Rows from block 2 of a small sound classifier, named by matrix and row number. Rows with one number belong to one neuron. Each number is 500 + 25 x the weight over its row's rms, rounded and kept within 0 to 999. All counts start at 0. Numbers have three digits each.
After each neuron's rows are labels from the 100 clips, of 14976, where the neuron reaches its largest size: "responds to" is what is common among them; "loudest" is the band of the loudest frequency at the time of the peak. Only what is clearly more common there than usual is listed. The data: acted Russian speech (Dusha). In brackets: how many of the 100.
# gate: MLP gate (model.blocks.2.mlp.gate.weight, 672x256), inputs 0-85
# fc1: MLP up (model.blocks.2.mlp.fc1.weight, 672x256), inputs 0-85
# fc2: MLP down (model.blocks.2.mlp.fc2.weight, 256x672, transposed), outputs 0-85

gate.85:485485529533502511488516532509490522487502519498543454519509469507473503495513504533497452535505473477531484506518536523474489516531497476508478481428531491506472489492534502483484495560532501481495506458506549505547484504468519547542466494479514493501509470
fc1.85:524514489495503551484500488476505504505488492508499512516507548518495508510518496484476503453485513467513497551537453501523465509509475428417486494539504466502484446516491525475452501503522491456505468460462525515512514531547495474524476502494516506521506477
fc2.85:494514493510469511511507513516560489531479457489505508537484488481524482476507530466495542533531462526544524482501523543499521547465498494474486459491462498482492468509551483471521503501497499485474522520484482524538554445522502515491560516480507423494519481
responds to: emotion: positive (41)
loudest: 250 to 500 Hz (44); 500 to 1000 Hz (33)

gate.267:482485526527451426525550517501516451521503507501495482506514539507472488516497504462463543478529457516465488479470476517500498470496477502513512462503510481504478512479506477510507506495518506500478558514492512510472512518487458516534534511439501460445482459
fc1.267:488473500490490462521556515508547529529506505521526484538508492452477520506524529517550483488498457476472509501537518514492481482501516489517520459540467461539440517499486479547520523491480512512480491515501495484479526478425480509516536462471469535462485552
fc2.267:501516492544483471511496527440507529459501508507495474477488515540485489457489553471487500472509469492502490532481513515523501504450489483508468503518498476490501523493546498499553509505515545478459526533491543478515499515461513488514464493502495514521506475
responds to: emotion: angry (38)
loudest: 500 to 1000 Hz (48)

gate.654:493454507495484512544500481547471468510473481468533513498487507480508461490473513506478537451564484516509531495504443500513487541469447491519556452536497522560494521455475495487486470497487482478542527515472491527469523506516496491479480447502514487545505494
fc1.654:509514515524484455509487458505477500467505526537467512464536501531500530519557493478548505469539462498493496499513458484504525527475504462509513527533503510530511493473501429482497559512502478530554520447543450501501454474497481489514460539521500505467497479
fc2.654:489513473486524479512488503535502489512510447548491499535503533528476484502540493491523465493458487509463501489489505510497524545501510505527472504508526459558498502441518491481521510511487466499506477518523477495493476473536498501480472481498491509530542441
responds to: emotion: angry (47)
loudest: 250 to 500 Hz (45)

gate.404:469496483465530535486497503481530432496485497472510515500473500465476516503511478506514511552501484522484512473528510497553493463505473417495511520444497482539457538531457505457501525456472502479520513522495509539504486502515532526492484527484475520484506487
fc1.404:473490507430496529515494554509468499438479501524498498501535492497517489527527480486522501494517502504520514460486496454452473512491529492520477506497503530472491502504488481489478521489571494489508500538486491511532534484531501550524517480479533518499490449
fc2.404:501485517469501511476498509494456475470454520494536512475502493516516468493527526534481472464483481471509491509523488490494481522516498487583494495486537466508481488501500545476516509500538484488520496495589515505496506485536486519517513468498493550500503480
responds to: emotion: positive (38)
loudest: 500 to 1000 Hz (49)

gate.488:500505516458518526502554536511511526432507509537519512516454508522471485534495485480525529507489514508454504522477500523527503518526499510518497515494530475471490529520467525489515469523502481528497548518538479489492439491508485488464523507518465471457557473
fc1.488:477497498513490504482493471504480520474496478461532523476484476455452505507513466515514522499516512520525497497515528484543510518523536442536446481440492503494511481470523468513559511514494517493515463470523473518501511510497487476469454515467539568519510453
fc2.488:489501503495516557532521498497454507494522512459472514493482507498545457523500557492467510507499495505488510470535525504467517487520488491468497520473555480502531519463546438467502476522520515513511504480468508457528514483556529525528518498483513487498535505
responds to: emotion: positive (42)
loudest: 250 to 500 Hz (65)

gate.531:465510506471512517480544524492544522510485497525511498496532541501496530502535485474488520509505503532519517510493483499485506510498479488541473470452478473527542491493506523489497494507497510497477491502495491539503522494544500519520499504495462500463494468
fc1.531:506487514530509481517498518498464536506548513475485487469484480520501521505476525476504500480466455478527529502480484506496477461541476561531494525469489474486474465522451516523504488513514503424460478481541489488497504454526445489502503496508517463485501522
fc2.531:533522505485530524481517543481497482540457506492498473478510507504507458507518505525495451449497518528508501460491479531492525520512543488556444482552482487502493516510549481513509523539455490491485522492542509528519458533483505515480490465542479487489462502
responds to: emotion: angry (38)
loudest: 4000 to 8000 Hz (60)

gate.336:464536518495504490508498526501479481540512466505498502505527526470499511495512502480485544514535505512480480538462547485509557511510502486496440500526501454496464517507498525463528530492503521531459495535458478464532477499535507522493512523476516533486502475
fc1.336:538517511520472546501500559529459525470532514490534444499433485497539493496468508531520508532506495553496520451477487510493522497463455553480527496517497549473480498538470448499522504506497514499552495494521489503496522465512535496495543498511515523488472493
fc2.336:476515495517523490489495481531517473485469429501492508476536497500480501462494468458462513470464503524474507486517458525515475514499458527506515521538470504498536492458516529488497535492448521523514489521512484520492543491472510498481526533490496472520523519
responds to: emotion: angry (43)
loudest: 4000 to 8000 Hz (35)

gate.258:489492526481528496503495514516491520488493469488522524520520485500477549496517493503469512504511515542523476511504553474528473534513495493520560458533532468494485474506494538533541479513478536495485529490516497502479530505481514497497487548524495489500503477
fc1.258:490464515476545468486475504486521527506462487505554503525475531484502514478459430531481527503499454520527527475471473461524544480515512432515434481495543513466524527449472502506494508447497473490488509516511513477534496505515492447482499555489486495495473474
fc2.258:464492484494493525502465517501462520493506520530484520497489503480514481475490515494482514498496494523453477515488490514488502499487468484518503486503497507463531517533509515487510594510549517507522487497485490488505514495487471512500476537519542506516500528
responds to: emotion: positive (38)
loudest: 250 to 500 Hz (89)

gate.450:460551516513505559472484459524507475494477454505495500518526499523504486491545437566509521460511499456502492471516488497488549513468473508554494471501450527495467519501478485458497504512527465476475487493512461524484480516503543492488535523455529461482489520
fc1.450:449507491520522538526481501495534515489508451505503530499496476495524500494475503530528531496546494470513518489528468474510518482512459483540526461493453543486492455472487500483511501502507520478507528475532464501434479486505512482489516511480554504482498472
fc2.450:445511486492506520493519518512447518502497502499483531504474520487477512504527516492520476460480477484499521549480500490524501513513511544492479506547497494541432507487509475488498525541492488525487498515475517506545509527518479510512510491460514503472512483
responds to: emotion: angry (41)
loudest: 500 to 1000 Hz (29)

gate.443:518504482522515455489490480494478493493530519483518496509471509487499553547510484462516528490505553521516470473487505483537547551468483523494506488521500492511487503452493515509442492491486490505473500445486465492509487490503524477490480493525466509526478473
fc1.443:548468523568477476468505512509453468483497501533500486517518515478461544475491537515508500475460535514533493476482535492512461516528461480477479512532450487541479501470532503511526528518494499497472531509485502474501505517476478487505515468502535520494479513
fc2.443:531488510495481497460529476547556478486491520485480533476511495441502496486461476521532499473501485480481466534493519498467518517465516520505524526489531502503472501510488492520508450486476479585509458516546463483558485469519524488481501520519534526486494505
responds to: emotion: sad (58)
loudest: 250 to 500 Hz (44)

gate.530:491503463523470529505515488461561479437476504504514488475529527512493490510493490447530474480540494511484511502470510508509537506502500524492497485520516519522518458502552525496506539531495495496564531531522509474465540498522500498513533563487476483489518501
fc1.530:502503497512530537484492485463512505503471521485489503459498456492519486502510538514466509476496499522525534444513481490511491470517466495503457520556463492477530507454454530459528514512534431472508512505507482472502498503519474512494525512472505524538474414
fc2.530:512514467517462492484493509462449454485485491494515511492508496556493509462490496527446528465443448525486512494517467496519484517490514539496484482552520490533495482517538505484481504511497532476513509491557466541522518455490498504514517498501498525525482525
responds to: emotion: angry (40)
loudest: 250 to 500 Hz (52)

gate.584:491482550500560482528476534525452543513513499499484566525526496533488510493503493555490495484512438447541482561491530507524472496490461458537530511526483478500498520492480497504544524503487508517526503472463479504471460470514495524485481451518502545486513510
fc1.584:476465491503437507494535473495459508474508517538479491494513520519512485515498455471462519501499484482495479489523488505509425517517526535543473553445507574523460529512505464501500521498541475481499490470499534520512496499509477512523487481528543492486514537
fc2.584:496505459492492501503479472504490500491480469531509483530484486484493483543531505546514501520484509528461516475492491521547518488502517450463511452544528502485514505499544499503480450500518515468511480509515481527552579460499519496525507513480512482488496522
responds to: emotion: sad (58)
loudest: 2000 to 4000 Hz (58); 4000 to 8000 Hz (31)

gate.105:476501499504528534513518502483529524451457528514472503555481466483497477513492491491475493489438507531500549520517482526466446438495537510507530481525522502525479495467449466519499478496508515508499519531518522455486482481495500495450510516488447494509504491
fc1.105:490534538482503427530475459481516481488511511490508523461527501467500473476468495531474500514501517483494518484498513478480525503519545515475517565497502488486527509505529530507499514468507516504496459480507505498505495524511522515468525475551444505480484534
fc2.105:489493479499525509542480496493533490511521463479467535516473484464509493455534492528532504517490526514486517490493484507490484489476505502497516474480541519508511540547552549484508453486511501485497469496503499545497498540516492504541513505527485452514508541
responds to: emotion: positive (38)
loudest: 500 to 1000 Hz (50)

gate.441:499483496533494547535467492501505520537521524518474518494500501545477475508525501467473500494510511506471488480508488522432487477493470507469485458466477521502505497519510466471490492513557506516552439504490469512466493510517501486523496494493491523505470554
fc1.441:520521474512486500508500515495525511476539529483492529476544490472488484509533537505470492503467569487505498463519481513497490501546500535445501454506499506494511484503486517473461514541518488484508502496501493480492520497469507454476483518522473462507462533
fc2.441:530459530513480459503484488462544495494515519527489522500536496521497495494504492481531493496503510503470522494489484486510506506472521448501513547510446495552512529463501496497524475500454483523508527497443525455496502440501507494461483509482531505516481475
responds to: emotion: sad (61)
loudest: 1000 to 2000 Hz (30)

gate.501:459518537511486499502498479520500499467514497507476519505507525494535509532445487514525480507504491479495486493509519491503474500528492561515497532505516507454500488480525505477501486510476516553473501493502500529516523516513537461512484507505450443489458542
fc1.501:528460518546468504466472534495491516520527485513515475478488484462469494522535527493480511514468502480505493522502492498489517480498495484493530508494547486481473505505487490496515491453522506524498520537483467470481509469506537506500499489481513510489478510
fc2.501:470489530476524473485544506486481525526507500502505490508503508493487525492486507445464477544511551541476517482498521531541508506500500500483494491541498509539536498504477515508520494520490497472490510489497500455509520441472476461468477505513462498479480514
responds to: emotion: sad (58)
loudest: 4000 to 8000 Hz (75)