Weights of a small sound classifier.
Model: 5.44M parameters, log mel input, arch mlp_mixer, norm layernorm, activation swiglu, patch size [64, 2], layers 10, width 256.
Training: muon at rate 0.0015, 20000 steps, batches of 64, held-out accuracy 70%.
Data: 26041 training examples, 49.2 epochs.
Rows from block 7 of a small sound classifier, named by matrix and row number. Rows with one number belong to one neuron. Each number is 128 + 24 x the weight over its row's rms, rounded and kept within 0 to 255. All counts start at 0. Numbers have three digits each. After the name is the row's rms in percent of the matrix's.
Before each neuron's rows are labels from the 100 clips, of 14976, where the neuron reaches its largest size: "responds to" is what is common among them. Only what is clearly more common there than usual is listed. The data: acted Russian speech (Dusha).
# gate: MLP gate (model.blocks.7.mlp.gate.weight, 672x256), inputs 0-85
# fc1: MLP up (model.blocks.7.mlp.fc1.weight, 672x256), inputs 0-85
# fc2: MLP down (model.blocks.7.mlp.fc2.weight, 256x672, transposed), outputs 0-85

responds to: emotion: angry
gate.452 074:121142114096078144132115169109162084150119157141150132113098123133109134137122151109115134117127125157150155131098116081167131151112108129157182081165136128108139102117121155104084105091110105145169098130097114139105114091120127105135091099076143072145153110
fc1.452 072:152116104128123152114118150111122154087115124132127099129143127147098116110131145118118103076132074132166171104133085156125124157181084095130117111176134185143103107137146146128155146166103120117140131147120144102138096104082133170176128100146117142177103157
fc2.452 083:130122145132152114122133145123148124116142142148120093146137092153106176139093115149117120096147153108116163155124164108127145113118132131059143091096124080084131087125135165130150123133125177126154128071113151128133147165144123114128177125127143075092133164

responds to: emotion: positive
gate.434 046:170135144138158117179138097126120130134141136111120182142131118088148113113170122176117182131123100149138178064131125129102148174087102094111113117088146128147163126113078125147132163155108063137132111087115118122142089121087135149167172154091133162136136150
fc1.434 047:127141134140107158123143137108164149133153111133087108149182086146108141146159138123165132135138146136098095128153118149118112099142124134074181137095135147124151103143073150139130136140145170156150139107137106151133120151094117125133127093114108112126139133
fc2.434 049:142138107131111204131125116136176137132147101142140109118117105101132074119139165108130141101110128161105069099088093121158168148115146133072127070139121128145109101127119140140109135158118117149084115136143102112135157105126129128133121081112117124165126182

responds to: emotion: positive
gate.499 118:140118142144135136103107137153129133130111158103167111102125141145146127132145098140112187138173110142156103071088154095086114139159117132139147150155164115144101128148100125115139132137167151189139115119120177162068121158128058124146129094138154123114140094
fc1.499 116:151129121128106114121115070123090148136158188128157138138110078112096112151165146081051118140156136141138150111114104117134138127136105148135110134136122106185125126109135130102137129108098130077140126078129110121123121134140100156145153143151142152153109106
fc2.499 115:071131098137119126136158147118132151115111144146106165173135108130148141125117142105155109154087092127119088129176082176136109141103101114114121134131184092138125145110122113162096127139150154147121131142131128167089123070099161143163112149182129141153129119

responds to: emotion: positive
gate.245 037:087155128144123121153092152132142106092158136136137111114108172123156104126116101150129095170096164125165129135131124140140134098153083115128133115087150120147197155106131153101081131130135168124103144133202142141105132146129112124138131150145146144090119119
fc1.245 038:093055099132121101122172138137080148113153156137142120136142154120148113124150114146089088116138133155170129146181128164169106141148152130137103146100130102164131122112103110108135148118154126148118106069155161136100102094130151113148146138154154143155138136
fc2.245 039:153128158121123149148112132125125110119139066128117132170109117147143150120110115182148183138097112068163121154150087113106153138138177112157121115104125106125137190109132106124143129094090129122111124146104117094142106168095128143130150129127132159135108108

responds to: emotion: angry
gate.471 117:154158129092134137095141161166087097157094093138135146106121131124152148157156117125115113152116138174162105123104104133149109073108116108143197139141129142135147122092146152145150141120152140121135151109144148170146165101147140148155165144104071135157157106
fc1.471 116:187129160148147110130141128115139138140118181131103151161144099069155116153137114156120142173127163211090120149088127122121122119140127065088154100078130134071120137129109119108162169181125114168120114118108154141092099149117140097100138141127129082145156102
fc2.471 111:129109130114115105139118100140125151088145110129157115080083136129116138117118138148132139122092154080129120061175129178165135098136122128219110121147118129163148118127132131094135099119165103089117111120129135143127130109087146153137159133144164137134163122

responds to: emotion: positive
gate.593 136:114148121155121123145153117122179106130127108138121142111104150082123138126142114113158066138151128114145113119100132162122143144144161117119119119142134090126089158178082092084133152123147134131112157139133118125106067129111131167099122154177096088107142157
fc1.593 141:165088123138142171113186075180082166149138164132170075160130129120173105144117114131070152124148115102144174145111076111126135126146130137181096109126135109115115118123128124115138155123126133104182121131100139138146159130161138114129127136118115143101133138
fc2.593 121:081120107136128081171141126153130132139154090102140128082075120178114131136151130178143157099089133114159146164130147140131169159120132116127103098115158135129129118122137138129160130134146144130126109112129138156166153087153151126155125136111130101180103094

responds to: emotion: sad
gate.491 053:118096130100078113112110125154099099061058132075110172099124100121093084125121136129116126114090140100108152079126112101124122162095110062115128174120124149128105139084150144143102103158152169120128163070144145129079126164124139152117171153104174102124107118
fc1.491 054:093088064158130126146120105095118111128073122161096142134177112095155136113145120174135093144160123162159127148143143095136161120114107140133134078086111120113101139103163131130118133108083119150160093117157101143150119127153148117108128130116124098123150131
fc2.491 048:107170148114156133080138157125162125114105122115100122149136162126166187146119156107094128107127156107114146112124122134132108086114089134110087121156129083175124110079115152161076114093132134111116122136118129126153106138098151154128114119098144096103104113

responds to: emotion: positive
gate.304 033:137130160140170102151128132131158118134136114139134144117156146139131138120105138109143152104153135108132120109123161103114086135107149128153065156139118148125132131109127140096089125133099094115148138161167151154111132103137120091176128128117126164100111133
fc1.304 034:101113122137139107172127109137107127079132084158148127094073153162116112124136107146126081145125109113157145143154143138128149152085093101149107164122146096132157145143098142112132112126125119122123119136116154115119131109123133111114119144163103145129155102
fc2.304 033:147143146105125129117176137122164124163109154171106174143086140109128117148088105165124111113097115106119133096063114144114127126090130140066098120114147126153111112094112094134124139162158132126128113129106122110133119143141128134144121136098088189068159136

responds to: emotion: sad
gate.0 095:144139127142153093127128171118178127098133158101116133080089137129095154135085112135132120164117112162150142111118104120123124142090101151099124106137092161167107096165118155136110117122147138100115113161112122106152118130134138127113127147116098120117133116
fc1.0 098:125156170161115166197127100174158156126121149092129110118123183167145147132119097123117125136083162121091138139163107125153070135173097138161151093155112119142128095127114185126130123154114128147096108130118107121165167114154098099066082138166128150129124126
fc2.0 092:100144130086124131129129129126119095125159110119121121106102151124111118131111152161183160131117170102111108114134145143089109131143156131109149125158140111138102121123142147153111100114099101133115143162154112162141095137119150127113130116129110128131100096

responds to: emotion: angry
gate.127 032:087161101103146144156144118113138090155138100061095165090109113100099146124090178172143086084114116163096165130096063120145118117107109119133172071103134131137161125098114163140111142121130125078158137111140138165148113128144122149092134105129121084168156093
fc1.127 034:129109151171120121124130165134131138144103128131139138109123112106095126127107164127111123167143141120113093117106140139153154106158143161131113130088128139129147118202107116133145141108143179099126150134134164109123118118103120128132131121154128154129134089
fc2.127 031:140126116142074155135087059125163147132115126147122143140164116120177106122180158136149091181132134104119077156154116146118134137178090112171099133100127114159119137113147138140178163113100132123120089134129150112129157125101146193126133155115132166114122125

responds to: emotion: neutral
gate.202 051:132108155112207133145121072122091165095139139090140110179107104098149136124149147112130166103165148140136136102176133111107068134134106095141145162122104116108123129115120128164129102144116160093157134146121145139092125152164113129118103110103151125173122141
fc1.202 051:117129149139084125112158139110132128107130122123114196110094103121086113154104138139140110106110066108133169124118076153153098148093151113116104110112105128093117127142103075129141115125108125114131107088164142100149097115110141109134134157148122120150106163
fc2.202 055:129105163177117140116113170152103134122126171131157146098085189133134160114160117091159164163134116116111117156087132154116148145105131135141154125144133096108087122117114162118125125105171093145117150129100058160146135121127131154181139113147109107125102116

responds to: emotion: positive
gate.347 122:091167118138088132145089105098134111102129128145142146138128166151108113083142142170120137081127140149130099147088128158093136160138147129148163108105147125158136175154135123096114162092111136147129097115081126102107165141131133123112121117106144120144120124
fc1.347 127:126117110126091146160156132125141094110153113128123111145090133089119100132110109144120096156115139131141135145157135186164147138129135158151083097136115146179087098124130162148129125080142132159138170122129099121160161126171119105145123170123095169145148133
fc2.347 116:064152159137109133133105111116167138098140104110118122120140141103142154138145166151095093121154152135180147116109093093142131153129195129150110111131147098121153135096142097103113085111134147143136182177117152135070164088120132095133101159149142080132126080

responds to: emotion: sad
gate.200 027:118140130093077138153145119146119157142085092106099156159109124118125147109096125149142138126130114119125096127093127149140121177143139139117149124118108094126129125145139165095128144141127144137111189113160137152123096126181134123113096117078139119122112178
fc1.200 027:110114127146112137127152107106107164114086143153103126110074170141139093150094108122128142162117095125099177115061099174123156122129133130128152150140129101110102135151117156103104171144117157094164167129112165119125121115132163129161143119161135137154137146
fc2.200 031:145128156146137129154183115079151147071113154166143108103135110118075184144124121132093087131126117128144135165180123111152147145152109104082105096140111126122091119137177133143130140100086160055127129139116138157139111173105146121123126095128097144147127107

responds to: emotion: positive
gate.266 108:171101117122146108097157142132169110149171153131098150129148130144135139119127074115115119101103143144111152092100145125140117125121148142087146089100107118100098152118116114114092139142080124110170138106102131147125165151102140126150129147109110118072097104
fc1.266 106:121140099128124146125129127093141149142130105118125194162126109181148116156118100117102133114153188111110126139119133100122087157136147089154169112103124108118127125118159150107128148139097138107126088108151137144145131139125105144201155110101114112139144119
fc2.266 114:146094162101165150132136136121129138171124109114129160137146090145110126138097142126090129113121125110131144142126149141142124136092142144142134130111150142137104103156121149145089078153080151165137101132119094095153135108117170145095136091103155147181142144

responds to: emotion: neutral
gate.257 040:100121121100128132135156093102163166125168103119170164160128166162130084149103079137116143111177104108119081088086102183146125134133129074142087104085156090114168147146133127100130137136104130149160125116142130111162124142132125134132127138127111147173162143
fc1.257 042:151154101162098128127090132117112105145109133134111105111137053072149190108119153159119106123096149133159115110162142147119144148116135199116149134115103170136122105130140100191156118103133130131158152089118082128125118165139146128145118108139130117142139115
fc2.257 036:114121135146088139176118106157101113113124135098128154126138103161120120145163151107115184126112186140176098130148105112176145158133103100117142109153147076128143116128093102120164135143125127124114107113134106154111097170130114141131211117151112128117134153

responds to: emotion: sad
gate.60 066:072109170152135109147144112130158178162086116118153157104137110129139119129119133124177064113089129155145163110145122107149134118112116138123155132138115086123154132133073160095102132134138119137087101131135116167099129144130128119103112115175131130120118120
fc1.60 064:126152200114125131083157161102122149142133141109159158126152116125152108148104093137080127105119112092128104117152153142126154092118075134113107163116133071140121168087167119154137128141096090100108108110128122144149166102155112153118116119143095160120121158
fc2.60 061:102097126104109120118098119165124110119115102129159126172094139141133137104139156098078133172118096089109140142134103126132128133146141125140088111128146120145119132117105172126091134137077218161130113128110113101120157128151128140153135138167128134108164115

responds to: emotion: positive
gate.154 024:084090131097098119160156129140137126126079108145099141165066147144187150128164101122148140155086129128110064140121117122150138128165177102164109172154158165086113162130101147146114160167133137146092153125111135155095095176137150118144150141123120132140095132
fc1.154 024:146106109106136089113149107092121083095072123163119128134150100170163140101136159145115173134149127132109104134137149133149155146107123090113145090136144118101138142143102128129127145093118145167088151087120148139066124109162125105114185124161131145075139167
fc2.154 028:128173110163097129121128130151145159162109122169138089084140109155089205144127102118119143126109143131094177133146116101154144121110093160144146157127167133106083109112098131132129118130108106098103173127124153103163129116133130158124085141107122114173174124